Rows from block 3 of a small self-supervised image encoder, named by matrix and row number. Rows with one number belong to one neuron. Each number is 128 + 32 x the weight over its row's rms, rounded and kept within 0 to 255. All counts start at 0. Numbers have three digits each.
After each neuron's rows are labels from the 100 images, of 14976, where the neuron reaches its highest value: "place" is the part of the image that holds the peak. Only what is clearly more common there than usual is listed. The data: regions of photos with short descriptions (Visual Genome). In brackets: how many of the 100.
# fc1: MLP up (model.blocks.3.mlp.fc1.weight, 768x192), inputs 0-191
# fc2: MLP down (model.blocks.3.mlp.fc2.weight, 192x768, transposed), outputs 0-191

fc1.670:140075047166043114095155116154131061136166160142049109138173083119125153124144163097123123122082136160151162141099180158105114095121157086147144129113147114176142138138070113153104168151169141110142148160107103142133153084125130045158119147089191119127089138141141110078143102112159130144104100133124111101180115095139123137164163157149116124104129157150117125091117109083147141130157141133111149190149143089085140156105163145247146171150103191076100115152112122155121131162122116104160146156141089156106125130139217153194158141154129117180134052141124147113159208108166145068
fc2.670:154121071092141134115122092104015159160131154100121086154127092219134135136123145203165163109098119139114120093093130163105119111085084130164132120014148136109101099151071214060153132155125128076115152106118111136103134133126125122123157245109127119221094099146149125123123143139130158106128126083155133164134136118137142131143128103142117147106128121096100130178149161083127123122131108130088120180202122130115146120125109150158109139113138071157154106108124099167082141160090133116124125124137138131134158144173148121172000146142139154126174144143131114158146132112128110102
place: bottom centre (38)

fc1.117:122083081106113105132115120111097073140169125128022104133135109190160105130129108088208077108090123147122161134082125125099149135135112176112182142141120137143109078087110151108115195130129097125159196100111170126109145102126137028135125105095133131127146159082134116046102109022122129104099105102048141131113121099110162137113108126127145061072133120124173158189055138098129112170129097128125113133129125061090104108143151108200125166131117103086138134122150132128175132185135096116130125123101131120082124154154162139109152121131104123171102132139137121117143213109108113214
fc2.117:140141077086172140120181110131124140139131133121102123153116109050141126135114090247147108149125146115121120077105122129149110129150176101169123152069085144119140135087138093119128111135120120191110131131128145108118141095128146122115105046137193164144120086255020140136137134119112143139085113110124121101102168138121138103132123100105141127099181113132138131146127132110128094132086123141093114136142110095156118155075133134126121112149044163113115144137108133171142087102140162085125105100156127140154173164119110102108047118086136142109255126133132152149116146126106109109
place: top left (53); top right (40)

fc1.31:151097174141081138101076127128060102190145133143115127157158100158181164150116105143141133138112165155143178160158185094162091116158113202074143126112150116153145122109150103166164128154129130054166126117117151151145162049147126108140117161105115153157159128169121199143138135096143157172122128151116136161181140152176180140154130152152175124151076140144207229189129154115134130134084120106180080183131077122136159173124175052152158095136137142048180132147101175148147110110113125144138148149104111148145120133159172171124106135128126058139100091138118148151135145165173158189
fc2.31:159150102130076148234171126139207153109105141147144107100137158059038133141146207135131139142117113143146137119131200144145135116086117130116110121097099084111120121138160171128149116145124129126151118101131142143199122155154103127143121100182099105080152110108103092140115126131120130139161127117134126157140159103117138141147116124152135111121170112119129079143127152110116166094113086108185146103061128122098109055093110121125098132152122161143139140138118126098034255082133095113172160115135000128145139082120121083136090135157120122122184098153177134126103110179121182167
place: top left (32); top right (27)

fc1.742:109115066132100084109184091115115065148160138106030132107158106105104150138113167162135124078120098191107101143109131151081127089101161112138150126109123101121102119165044125187129184126151148096154122160094106105138134051123148088125126112089177099105117148127106064074151134060107107115120110118140119064194135106179107101120153114122103119080171141117097103092103086088150091115148123173063135151120102088101141124094121148198115176169132145115140140116057114138129114197121100099126109118147089104089125140137211128175177119151118102162125033155147109123115165137165126109
fc2.742:130100136122129134051148137114010178136107098151122167160091089161100135126107177176181158142106140159157123204131164141133157109108053173111127115064172142146163081103062137136180118150128079154151123098161123161105135147098130091163106255101094132167113118138136148135104121126119131085120127116122110129132137119135153106135100171143129158152084146121092136101125124065139140085158113103123125211144173114130129122152109154127127110148131133105133119148162117153117115099096172109109123095158117116165149157149111129144000157151135154146128105148097138184139158113148112134
place: centre (50)

fc1.110:128133130130094115076154151112154093132100105134113148136156068119158127102132113116084112094077114109128197097117141067136140085126119084144107125080129232079122178047175100130146247126188096071114180130119127119146131048129120084131136153050135108118129130130127080048134098079129118174119071130129121153128117148099159124103119124126116133132117132130211148176055162068103091130140162154123126090120118102140107134151155126154105125076089189112158030129099102131156132131101118138112125125121115127157128147145144121134161126182144098191107107138126125154125187141145135114
fc2.110:095122189123050127098153146118091114160126135128131101137104120178188143155141114138113125146100129129114111156138228150151132145177143154134099156066088105122108112156151085095120127090138156036114110171129115104168156122142107129130141135117140124146134120033125105122140110150126108146144152144114136118139142132085129109154138125131108103143099113152140103122153160118113132099104127135120131123122137100145124069255134118133131161152195000137143133108146110111233219140112092127161104143141187123179057101127145169106094119139117112127100121136108140126135170120126050123
place: centre (43)

fc1.526:160085144155124149154106175162151073176152159168073104156195131188102156141130122073174147134082159108161119111106179131160130083163149108074148165154170201163163126109106159145143147168101140163144116150125155168130172117175174076160095137115119128144141134169159132116173098109164145164120121111130151153163156100125137154162159169171118131152163213171132152170137140130149132107107141139127156179169183151144106142138123148178146137150121141072123109167149169169115153221129095032139161163181162166133163131099151141185151171163103180104105143107169168125167170117170148105
fc2.526:089133193131077125227165115148244138161093086137124147102123137117156106102129169101142123174118129128119110115117212090133143124100119114124081089170127105136105131113241122155147141132131120165140135160145136113211157095107137112146142031099120164080130143166210105153156143102110094140155129104095125145176103126132153125105139118113140094137147140111120159124145132122153136167115093105171115127038139140125090187147136150131126122140106193116099153094104119157091078193127102137109123127123111083054106120094124123153081108140146124114182141106151120135138120108127032173
place: middle left (46)

fc1.107:138102147156119134068150201151102068140178141153069143154171094144155147139099091172136155138149145132153180115069147137145183219144183157117128165114147135041151116082125133185180137147168136144149161147099119151141133139144141056151172123086145138144126109115104121103138091103146134132107125172127141092124122170071139145136100160143130114164184163146183163205106097092178024133146142066129147147161157123083076147116116152147137157134139084092149111150142146150125177107085167085143154145188083146124147108137128120147163156119172195149153166177149153123175180135120140119
fc2.107:146119080100154144179128156136136154175134153138135116143090144128208135150141092203156126173143133111124104125089089113103146130121084152145147114038122124135103132108135184141121123140118090088119110132131130139143137128108103123166119185165187112055103104145086114109140109119141156113172163083164116140132054112108123141086136116140139121122172098144116134124116137106124144126143128152143157087102121134121170090170169104144143135101175143140146097088094113184132046133177095147145137144098097123110152080101150124133000140130184151161070164124117111114116139109130139186
place: middle left (32); top left (25)

fc1.289:125108111146080105055123140106094135097100145133117144131149061154181100137143110126128114094056121153131203133090101078131154141129102069167136121105133140098126146048185077149122208132195113102130182112117137125086098067121148067133149111037152133115142127101114137061137105085132127145122075143079171117127101090088173115149096113134100128144112117122197148166036156036103156129181125139137088100122118099156112121149131098146119139108116110109132086128122094132193145132073124129115129132114075133130134178139162183120157119138154082207083151154137131146123181133131118149
fc2.289:138142121133092116149179096133158170214166116156121090088129117150144124112158158117167123175115151094154125124064088167116147101113123144118149147058084103087112136129109134140128101147133138021155124103118094116142104155137091128111179147101116146094139119075227109131145160129153150090147133098161124151143110123120107122100145108137141175107097150118106135141114158072126144107134111116145092150143118123119152101255101117135128150149119043128135116087125115157157135205108115093114125116115173138171108108144136127148000117139130167166181169150100140117153133130115110154
place: top centre (31)

fc1.476:146016147132121102128134124132179158128109157138137143131111109143099141107093174091137132162102130108140124106197112087154091177162126154139110145135145178116139148114160129121203131153148103097147092115116141139163162171182094118153153119114122117130123146149165087122128142140139157142097121119120143159157140098082130151119102143152080140181084109152106161113126123120115204085204115118139099125129151144187148079173151080121137195072132177081166108149115112148116101124101060039109151148120134146134143145147176237104108134145144068130154155126137151088123108100165130255
fc2.476:136122135106144146105091150129193094111133116177147104149133127081210141116174126061142119195139145100141131075159162124135157094124175158114118132203042175096099128124149039123147143122130140186104113143113152142117139129072136117130147150116138106101112136127206128119126115148132145090150139094133132184160124148132121150082139116109151147125057125124115128143142125220123118125130114120155131152153129131099086130246161138095141120145172148105125137095115103140077037175221121118113181136131152124147085162130119129131208147151139124131189141139064114189137135132128195108
place: top centre (30); top left (26)

fc1.604:137116157126129144106171108129112141199147135130101108141182137080177138138133106134123151165124147154132106073119218132163092134138140178020109137087141206115144136125139097151158143145131115084200082117126131133154124090121107125134127101105118123148129096174130191135175139118135140112111070108172111102211107160123230130142134129152122166136142169139174146091098110071110101104035137092137093127136112109140168132146205067133112133135159088102177124143133159140138109096106003142122133137100133139128123150083143138165140127116168105135111100201132133097129116119134165071
fc2.604:128103150109129138154000139136022123097102136080129155147146144214105148118137125149108129051164128124128122220194157121099151104092014139118147125151111116127131116136097114134117130104130129178116132122120136148009148117122121136118133159152097134171130111189092173142142131123133146141121113129124139143130048110159124125152131145132149147138179154122118185124137108215131114120110158114114129157102127118136118167068099131116125131134113126133132115152131126151162209121110142123123114125108183106182072119107138133094086128124128125118075134137158136139145130129153084120
place: centre (38)

fc1.408:134138098098117144143110073134118092178128111133131203092133095117181078106130101186135121101128094206124126136186147116110148135108098132126127165176130139127185137109175152143051109128131104159113130152136099131148076093104083092163122059109169132108080102056107133080153138107149136138143154125145165132123135113112162147215160131123173143101080140128123097095146160171102131119049117064092056126150113214139158059137157143111070125106089139142139138124120086130130152123153099145065141137072155141089130111116110125128174141077067112114095115055120129098140156123196078082
fc2.408:135141098154131108136150149172142127144110099117140111154163136111121120129098155140169170171095137157131123090070116125145147132104136138121122102113151172112143162137106152176136121187182107148120115126039114150090119208103132158134189118095118188099065111147137124077162164131135137114139081039156118141132084122140147083084122153138126129143131110161065177172108060123113113106146148146129114121176123105168137147126204130054100074168132113125154087087173112131101119139139111153147240087104114082121095132148071169192104198104175088156164080136111064104146073122117169126
place: middle right (42)

fc1.745:138136111118153195154131077132099130102132117114120114096142165130145109113125119164124097124116128198140137137159113092161135088146180112124143147149141107134126142129196096089116102142135093154089144142135117148116130030110117097139117131096134103139119072090116137106223151118131133112129127092084144139104116127114176140225161131143153120051132145141134152085162215169139130125020113193090062149160075203138174116105155166128136123094144124125137139140082142141140148123158081150100126137077196133146171139134087107091191133069075127106086151049105144149121146094171093102
fc2.745:138114107172139118129145114101146138197137140112123141118100102114126118166141162125170122180114123105154212111045117176122122179159156109181102124130164148127081067063116161142111097149137117153111129111160085122158135169116140114121105124097116161111155056141124116089095169112131104096142146013176081159106091095122139127075101112149116156091133124141049255132128082119112187123146096139125056185144122163127095113124167094151124160161121107125133071083125172160106127137135111125104129143095120146132096124130154121181102121154106149124178148133116107213169129137134160088
place: middle right (38)

fc1.518:130122111145184111105010123132161160139140157136109172129171109182209135126119113130104145070112118134126127213128053145113214126122167097140153119152136111081121117131104105131125151143160135141152108155149130137136134129138148036134115132094162145115114120094117050088177145148131118177131135148118128178104122075173011138133126138134063150141166136138113084211124137099156112140122111157116142156146147130134112084165103185123114116127164183136193120133043123135138077150106189101129131142178100133100130123140161146170143150145150133142130137139145133105140181157143095203
fc2.518:131134156144048133255000111114096158124121131115127090135121126063135134116153148170126132153134131132111094176202044126109136139139065121136138130184107169146111129102190119126125130112131151070131119108132118110122121163096096130141152103174053135062129144156124153129149119128114149161106135134147129160130108112140135145110153123133128154123181136143130103136123122255129119114105133142124128182128130110126134149149145132136150129151143213106119116119128119129176134100186143125116153118120156129175208113170113141157069136130155150121038142143114119129144120122148171143
place: bottom centre (45); top centre (31)

fc1.101:116104107128075090050117136113077111093131103121107151131168066157192115135122085090156101085136115177131136148105133110106159092144145102176167125087138169072143106047098093136096156131219121091118142107117125147125077097144142071131150114053185132102123111076102077072145113129132124132127092168120142038124111140097156116130088124134055098172192107118173123099073096057114125104201119117133083090137149105167102126122129144142129159126107135100133101131064128132134086135058117119098126127125117133152132131152150159146158128104203092195104119196162133106146166110126113134
fc2.101:137126144125128146164127133134184168186164120148132067170138122120167135135153128137180137155138133124137134094069098136127124108133124146115130115041103103105105136136089197134144122177114090102122126109111122123138131156078084138110155135082165115063147108142132149108127130139108169082133143101148127124156059154107104142087145098140155159109154110138120138144106130060134150156131113151117129132157115134122155133148164110136125149155169117122127087056118128118102088213153102118099160167095131151131126108135166126157000133139132149177219154120087114142147127136104155157
place: top centre (30); bottom centre (29)

fc1.407:145071045161069119087158120152131059143164145141037140147169094114114154115134157115146112116093138157154166142118187154093136115130161102152164133112154130162148153136095124141127181160168142121134141158099116147139149099152125037163117150091199095138100159128140090077143100104160138129111117143134106102159121105126112147139144157163125117095130137153120130118114119083141115151165149133102148192154159080083137166088188163249115170169119172073129117156131126162122110147119097097167146157152086156103132135154223150179153142154131104177128065142129150117177219107148123097
fc2.407:155129075095128129117127107098047149172142138107118069143139102227124137143126163188174151127106110124121128081083163150097129108085093128170138108030129142102103106132042167096164120142112112051105153105125125141112143124085116120120125243092121134201108093176149125136125126155116141087117129063151139145136113117123137117124130087128113147103117123106103123158147148047137124126144106142115123181171118123130147112128104145155111131115120087158156111122127093176075146178091138095120110133144147113159178135169132125172000165131148147139197132122133103154147140097130112114
place: bottom centre (40); bottom right (25)

fc1.693:146154082160121109146121093149109119077106071154122146090167144117152071114128087176111092124146098202138133146157159129113116128115072132115159142142165121146173159117182114177101102157126103172090127140130146144143039065165102099127121160114105109134108119117123140094188133122154169186143130111113172132109156111099184157247163169136165132128114143143106073108154122167137096178041128141158132166163136175164197156103137161119071118112054160147129105141070130149137137142159095149089124143109120153089153112098138114091176150073079114108094119074108133130144165125214106104
fc2.693:137127109138141089138143080072138099132146126132098154119069167117124135129129169142185133189115181128153098105062114177074149106139141125102130104124173181189174118100108155174146121150122107158149177089209095138084116126098096130142102121090114167079072075149132111096130151167127100079141102023122121134108084111161089108062142111135149164119132143117075226146069166117144127126121151113128166156115124185141102133124137089060167135130134114124096173089129094177106121135135104112117184118153140085134105077090092190085101143152159121117180141109108070144057130123141158134
place: middle right (52)

fc1.166:122148108196111121143108068111118102119118111150133138119117141120192067125128098177125127104137134184155156127163155116115136113122145125108135154212146127128201125128177133167100104147124090193101134157116104136133111097091085097154121133100117112111085088080124149110162135121138122162127152113122196136139127115103164147210145127131170131137075118145106120125145187162075123103051111098108083161130144205142163084153155152127056121092104147137147143146133114131120141121155075149045134151100182146058124107132071125085179138074064098113067112064126137087147161117229131083
fc2.166:151162105162139120134139097141145103145103086130158181114116081108122121109096153137111187184100102145151119095040111132141115115095141118151136103134162210104176104156113150158136130165161124161137144108118106173058113224129153100148113115107114178110056110143134105147122173148155109116136116017172104099115083142106139101068122128119120129170131063160077220178094093121138132129138182128130159107184143157130102136121185154092119081155142113154156105077143099134101121140135101128164186081155120062100102139150065185142105177137127120135171095121107116078119092096143162138
place: middle right (46)

fc1.222:155098154141097101065129173167106073156177127139060141150181079148160144135102102163120149119135144142147173131091134146134176163144207156097130162100152145043146115099105102195171136154173125125149136144075107148155124137151131043151164104076155140142104101119095103096162090100150144148109125171125141094135127165078126137158111148153130132171214183158191161166094078071181061119141138109130147123168179115102110145108133160151132159130138099087145111156119136153137163133068156084141149150183091152126161103142139127153170160116186168160142161187150155121177188129125157107
fc2.222:146126089103129120153142160134141161188130164142147088160107148096191144165140107209174137171130132128124116110099112133110145130121093151134149120056109104124099144127123186156122105153115085078123130134126124126156120132083101139125122172138191122052097118172093105105122105130140155107159150084155122100138073137111107147063142088158152144121183098146121149109127138086132134130159150140111169093103116121127188091134148119148141134113187136139148085072117109174105065133180102144120147148103116125134133099121161115157000139139159139172119150128085117128113132123120157170
place: middle left (40)

fc1.492:141109132161101108066133151115105114083086156144092112127155091143200148134123110126116129099071135129139204123099132064130136134131066054148148143106143167123139150074159061121125202142204113098128176121113136130110120041112130054144132126034145137124134096118124150066136110080147131176139078118087146133141123086107163129143104131137084159141092110139195118147062191029125142117184122152140092113128127104142094151145135071147132152116096154122106075141107104148148146152092122141109140142082085145114139179137135181138156132160149101211086126141133143131122192107149131140
fc2.492:121131155159125129160163061127110140193111130110124085101117115196151124090180117157161117160108150121130133154159075174086137114143094134147119154041104119087125140136150105118111121106121162098156143114112097139157117149183102128118182134083116141127154152099221094142146167118158142129143128129179109155148123094132112125141157126134118160125088129141123081173113144083132153132144107123133121143179132117137111143255112127110135153133103016151115116087122086127195140192059111121090148107103209120170071127155139121151000108148129154140140148137164138135158127118094106117
place: bottom centre (29)

fc1.136:139099145149160113066144146136121104088079117134058103122108138105165153137114133178107118063119146103139236157116139053097144137131068090175187146113137140143121141135125077100122192133212110142100163111103097129127110052116110068140116105060137136142137115127109179069108112074143137161171133109149136114126159104117119122102073130128127143109089079137168140151068207074136090102211098160112110114119157099116104127105131089123119134111076130122084068135084098140140128148133173150093130135091103135100147130174104164123148116134118075220098154110119135136104197092145118135
fc2.136:134119194153174145133149052106069123138120104099124111120119126194146132103139083178128111095137127115125150127191043104101122123139092143144147134076146118128107162116109105094106130111116157203136134125128127114091129159190148132119126156106114121126144158132162128119138134134134102121133134135147116138146155094136142137207152141145116124152086129147122097132115122059122152126132124127142107088176126096101097158204105116106101162117101047152125114113146101113216142165000145153121147120145166123150045133121157101136049101146125139140080136118251122160130119097109088115
place: bottom centre (28)

fc1.405:090125089100176070117096130088134115123140114098122135088123107145150145117126114126110088095145095158096091161094050119081180144115112143133168078138097134111099113129023138148106166102166106129120105088065155094140095071118142109100129148108128155111126190097090096081114136116100103118153074150136118076116128086195056095119116093086102160103189101091116104125109117110115096136147127168066127134083130085137107072120104198138122134110133165130169113096039076102115046166113154099112096091156101099098121112165168133127181100133133078139146060147165091145087130164144087139
fc2.405:123092159159131132147156081081009108070116129082156133097104147182121111124134103139117146108096140156168144116123043140093137144119078146093097162120196157156154145108094150098124158133117122008100128181121098115138170176126135104120149186127065135121134166172154085116140110107141114126125085117148127146125107155123126113085112157137160092127105155142134079076123118126112112117133108116150130189173132134137131084153131096162165123141101126157108117112161120120145130120159084116147138118125226091191208133180113126158018135147145097149065099090085079159149099144129131131
place: top centre (50)

fc1.373:142075144126143149052132148131101076125099087134073136143096133081141144149117166191079125076131169129144230188131176057094124094150115148172181150115141125134128150169149081105146139139195111136086146089106117139148118105137128108140130113072140125161165147116107208087118106078145150143175168118176137105115150143094098141088044146136140135100118078136158188146076215091107083092194096135124111087127146113121132105094161116131114117123097100106119114135122121142140145120152152134110132142124140138098144144195135171121140111114114032233098125116102142146128167111126102095
fc2.373:121123189138192130157134104115068124080142112133131129127123148205146127115105075094126105088133134123130139145156016095149113119131120121136135138125138132152103143109020144119111122141132142191127111140128129113069139145156148144115116175119094126135123137150199151119128110139132108141125132130109129109121140109139137125224120137122120119173099109151115134104131138063125142116130148118182124095105123120100140171150125119125108152119051095127125131150147122134212126210000145134143134140146128110118095131116141117129092108130138140125027129127255135120120129145125096148
place: top left (25)

fc1.738:125100107165136093073113230105088163128124078161119207120151097152149118143121126125146167113140120168137104151052119158142134124156154197064163060060123174124127105114125139147131165125156123119181125097091139124118120117137125106137123115076173107147128102159143164114113141114126137160181124135182142100098163130144088100122019111160153117154169107122106093145094091068123116131097097116083136099125114117128045157101127149136117165125193125104242133133043112123179153132068053114121119121132133134130125129124173133111148124107175158164087116160151121089117135121151160172
fc2.738:128139109134143129178145125133118123144125127139109084118173137172146161144097155081165094128119095100111112079034172120131146108118221175142111123085152175094126131113142070144166096178129117062121153108174111129159159122109125124117164142102114145185114098154104117102114114151091117101142144081191121117173051129109142128123165099112153158115089151134120143105104105074128129151166080123128147159192130138123191084146117128122108110125168173105127094095122127110114097109111112121109160149109175159131127120198134136177000135126146114135111150150161122130186119104127139130
place: middle left (60)

fc1.370:131134080118165169148120096117101112094131129116123119104133159124154069111124117165121102108119116199128133135127152105149126079163176102132137157149131125125143153127200123122105110149132095127094129146095140140174141043117112092158117101102138121115113024088134135121218145119134130202121154129106159126121124118100166163150166135120156077099130153143123171090161196183077136150033135148106060097167095193134145102092168129137089120106109115140142125129059143138136141131159107148094138150094210127171160131136124110078190128078074100108080098031118150125121142110208127098
fc2.370:201096119157136094136143115179135145179120114084130087126109071112124100078135163140178153212108177132137143108078119131128110125120143137163102131119154212153121134101117159177120156157143156161093125128153126174102109212143114127107093130095117162094143079146128108122071173159127144091147105017182174118114084106106117104101125181124152168106130075153038245155096104118092171116160102158124146124178102142133105145126140135080158154125141109120146082088147162169105124142132082113087161104120107109106095120094176110124100147123126099106175147166109136141188130139113179102
place: middle right (41)

fc1.348:122151177153123128125187106141116182151178180141117143132230133080081199086164115135122141146127117108126127098112133121168153118133124112090118122131129122148113158133073088171086119130146076166194119133115130119132158091122083130117080132114090171109080141127119160130151094090125123085114127172223078102162076157170116124189167131124076140103134168132188117092072115092159065141086179171135132184121160047118178164068176081148126077108131131133147130128095150128145105119110126158130125121117069127100128071137126099189165136153192132149156110193140125111097154090158152119
fc2.348:102127081119178104161153175106149151107132146197124088176110159104158107136127139180132091091108130116109140101055079129108118130174164131123133145147183080119109127140131131163123126159160116227104113099091109126176099109156136121126118111130234148177138069244152101146101165138112100122128134129146143114121198118108105114052144101130093139123186119134090160164150103254123127163140120123079149150076142150132150207034150128122155143110145099141129117153101132140115098139087112103114161142131136147088101139188138133108167145135125118145085145116160145103123121140096096155
place: middle left (29)

fc1.553:135046131125138148098192155132091108148131112144093110128131103090111129114149104186095128051114127143141142121078179123139143097125139192107143149081142104132130147088063105147160172144175131111142171126040158130145140101113125082138123131098118098139149151109070139081110138093141143185086081221125158084142123087088131141113088119146118143127185139136105128134105101092173132162129134175134121209144153122147100139070135157143168196156153101108184139140105137145150171094098089059150129148168081134108147167116173188092180138104139152148164127171152136160180149097206121190
fc2.553:155151066113094112135179106133135117173129102163142147088135151082141119141163159146161124134130129086142144164160101134069140116078125087122120067100097199151170103159065123144141091151125159111127132182183146117124075138094102083103141208141123200108072092151092078130142127123172150123122098185173088178121100135091167110076141106130119150154104089090135106135126103121149119130098148160147144187082111107131162090139148122134195114115197123133129114152146139162049066114162139135102146112124073059107123147096128113095038163114164186134140136106154136107061099097120202124
place: top left (29)

fc1.386:122133113127199134110048139113157179105106136117149161117135106161186162141108078136080110075114124134121132180146064117097200149133126101149174116139125133091124104103078128115125176124179142156125075129170144125147101119138155104130107158099144144126139155082122074097140153157121125175150107138156121180096121091171013124107096119128064142162152090120116100198128154114135101143165103139091098141115163120155096082168085192109131105128132192141178113127035096123125043148098204102110121123169105123121138114174129127136154126135165074138195136130154123094120134175127078185
fc2.386:123128182145107120187044113129033143108103143109131113126140108112151137135105160172120127120146133131100116159172000139113153126140093134118100134148170173141120131104169130100107127121145118023116131108122143115110124151112119132134131149148037153089121146132116140112129129112124154136112124138123117149140124134133135144088141116115124137126108124144133068129110128250139139119101114141139106185151123128143128142145139125135155136164124163121143112130128146118156117085172126136111130118132188126179255124176119136141018127127145158116017153138099094163135118135136199147
place: bottom centre (45); top centre (30)

fc1.564:166137119148129128132108064162113102121113099165143171149138105118169086114131105189135155106134126189145135135179149138137128174148066137137147156148170140126175159104155130137059125162123096174089126152119141161106116083159088101169125137122148131149094132099109150103218132131161177144147174098145194123123175118113171182225161152161169146104085141161107092100153123163112122106039148109116137160164165170169188086117154174124108105116036172151159115153081115161120147134155097157136147154109152152133173123124130120122167164079069122103124107061102157124156154119189052113
fc2.564:147118083100141167134145103081150087140070131105143155150157179115120166106144162152193152213086150167103163106062114158097113152092128085097120121116174169124107106091094146197116147170140134149164136096118060158127091116063115128123203122082119131123075090149138121084123099168127097118116067089121142175111080114116174087085158145126169148094129107105073155166089099123158137125137107080131137161164137151181155159125141116038187127149126115152092121101177095161105117136139088112087183117100124122119097168067146174126101157144191141110164107136112061107136124110166173168
place: middle right (53)

fc1.28:132109082135182066114076150121134097134167143129115147129122122181144115142144123147193119083149123153129115194056048149078174181141130173145176110152130091132122131138033163186079128133130134121158121124039150127117121103137146087128121104121100114141145197075080081092127108118130140102131112184077141072102146094184108121127062115130115092101130092121135135137118138117139109175141125147129132191134125102114086128108107182180132135118161102063226141124100084128116048147129128078155125122162108133088129135153199163107157121123114111130085120129148123162132151141122074196
fc2.28:096120177150067095188112130085136135153107132115144139131140131067130117110134109089086116166115135142142120113122124148105124137133019120140140137176127149141087116129225057144141147123113114078124138136122120136159139206135155130118150026128123107145128112255195068096143108110127107147137121103147125146129022135153106049137098126095150128157198153119107148096140121200114104136189147095114132181151142143144128158118120122136147134102139194132131124151128113119215119110135089140120083135104218133143081118143117113130091120113135111109116131117147117123150130120158127108
place: top centre (46); top right (27)

fc1.435:133080118124082159067165136124073128184132130142112071133166101086045113157131141186067157093124147163133148135074098140198178117110166179072134110116137111137138120120101113133130177134191129141147138100107166134139142135105148096127121147110090166127158124216095217134178133094134136146140100137134155108127113110114094136134144127135181111137146195131119144158126074132163124109058100102092209203142119122133149086082118197137134129131153090146117082129074135137189180090157162129138134138147135133127143125098148172149161143091094162211141107113081132163147172127153199121
fc2.435:119128165117195142095108143129098109106118129098133167142115127163231131132104115068105114097117115131121143150146067093187117123109081134134149127055232111160129145125051146120129141117141115136137115120138125116117130072097128141143107188130255094165168114065135191136105122135121130130110132183103123105099157123140153150192101129139138089156194111142148132111135152090110147100139160114130121074102132111139106187066096150119106147133114106133130161172143124111149137134041158139149109128145127159083107116106138134118118133096094083124010115155127127128099129160118041097
place: middle left (35)

fc1.288:111109081118079048122162117109114044124137135107091104110168100121102176136162164111131117101120109163108110144112049152122133114113110132134141094113112162175118121122000137184077159113152134104132138125030123112125126070114141078108117115117102145110121131127109113095123129114109107114117116123103110017128141096203136112148137100104118164095152131112140116005133105114148116128121141194093149165104124070101121114085140151198131159145118164105127104113057089112103114192139113120120111111147084109103104123127156114146173114130119115128135077139138108138089168126171082069
fc2.288:116135150131084134170074125053110121133083109110146051126135111083214117113092117147111137151124156156114129078173079163089145141122136127092126142095168125114088140186138038116112141115126138023128129131113136117159159161138130113105155144128131141011103124117197118111123159112113096104130078144152164092111045135107129112119123088131094150123132130146099196116116137140091146126172120116144159126099111159109124166165142111121131106118030146139109133105115108140136090137154151126126112170096133171151128122159150139134000177128103131151166137166122130150113125141107052102
place: centre (37)

fc1.76:126085132101129174086179139104010137144127140111139113133148116178089163138129057122136158101126134123118136140014111124163159097133096130090107128147110110173111122057142164120157102120183127152156167123133158129112137158110123102119126110093061120120147103146073114152161137085119127140125090157073186125168128135088181124136126111131027134188143179119150143135143085121141187088098132137112136119119130109170112034107088138144114189132148040121155144119107144119194144105140113101073121129112112117135110101066130184092135133091113145188103169106087121153135158122170135172
fc2.76:126147105118160128045176126138145151108145136118128143091110145079183130087151144131116126112141099117122099119156088121120112144110000128112125128122146106125160122125191153172094145137107134067143135128131141142156110056118130105133125115137154085198118148046056076134132188144144117167121131197187122147113137078142153151097063163118114121136133147117184120157116130155109131135119145124156130105110167163133127059120113143158150122138190144127113123160133128114092103038201129131123112121152167138068025143138121135116147153109110073129090122117071110113089148150108181080
place: middle left (29)

fc1.495:126108113133073084056123126132045116083143105138087121131161066181176139136115117112172131093154134144138129174088133130129175089148165102174191114092149157094145096071085130141112161132206112118115172090111134137099097075146128057133166108059164148110113071099085114084170092106133141128130100170102142047113114139111160107153091125145073115168178118140173128105076095051147093063195127099109100090136161093119123109105141145138137160133129111101109123143074128137142141120056121108087128123147127137149141130127150135140164147091195106179061120190166136114154166138143129112
fc2.495:128124146106132141155118131146191155189165131141131076151143126115182134125155135116171145177138125132141128093076100132124126131131129154110128107039112113096110138136091161138153126169130084106125123114109123138146131152079089142120158117073164123051151121138135143113130126143086156088137149094148128126153052141117114148092147102131150155093150116147114137128105120061135143152135109153122130097170126141120156144160161114139126148132170135136124097054118130145110068203171115124100157174104117144130131101140161139157000135142137158175209135128081102147140141127108141143
place: top centre (33)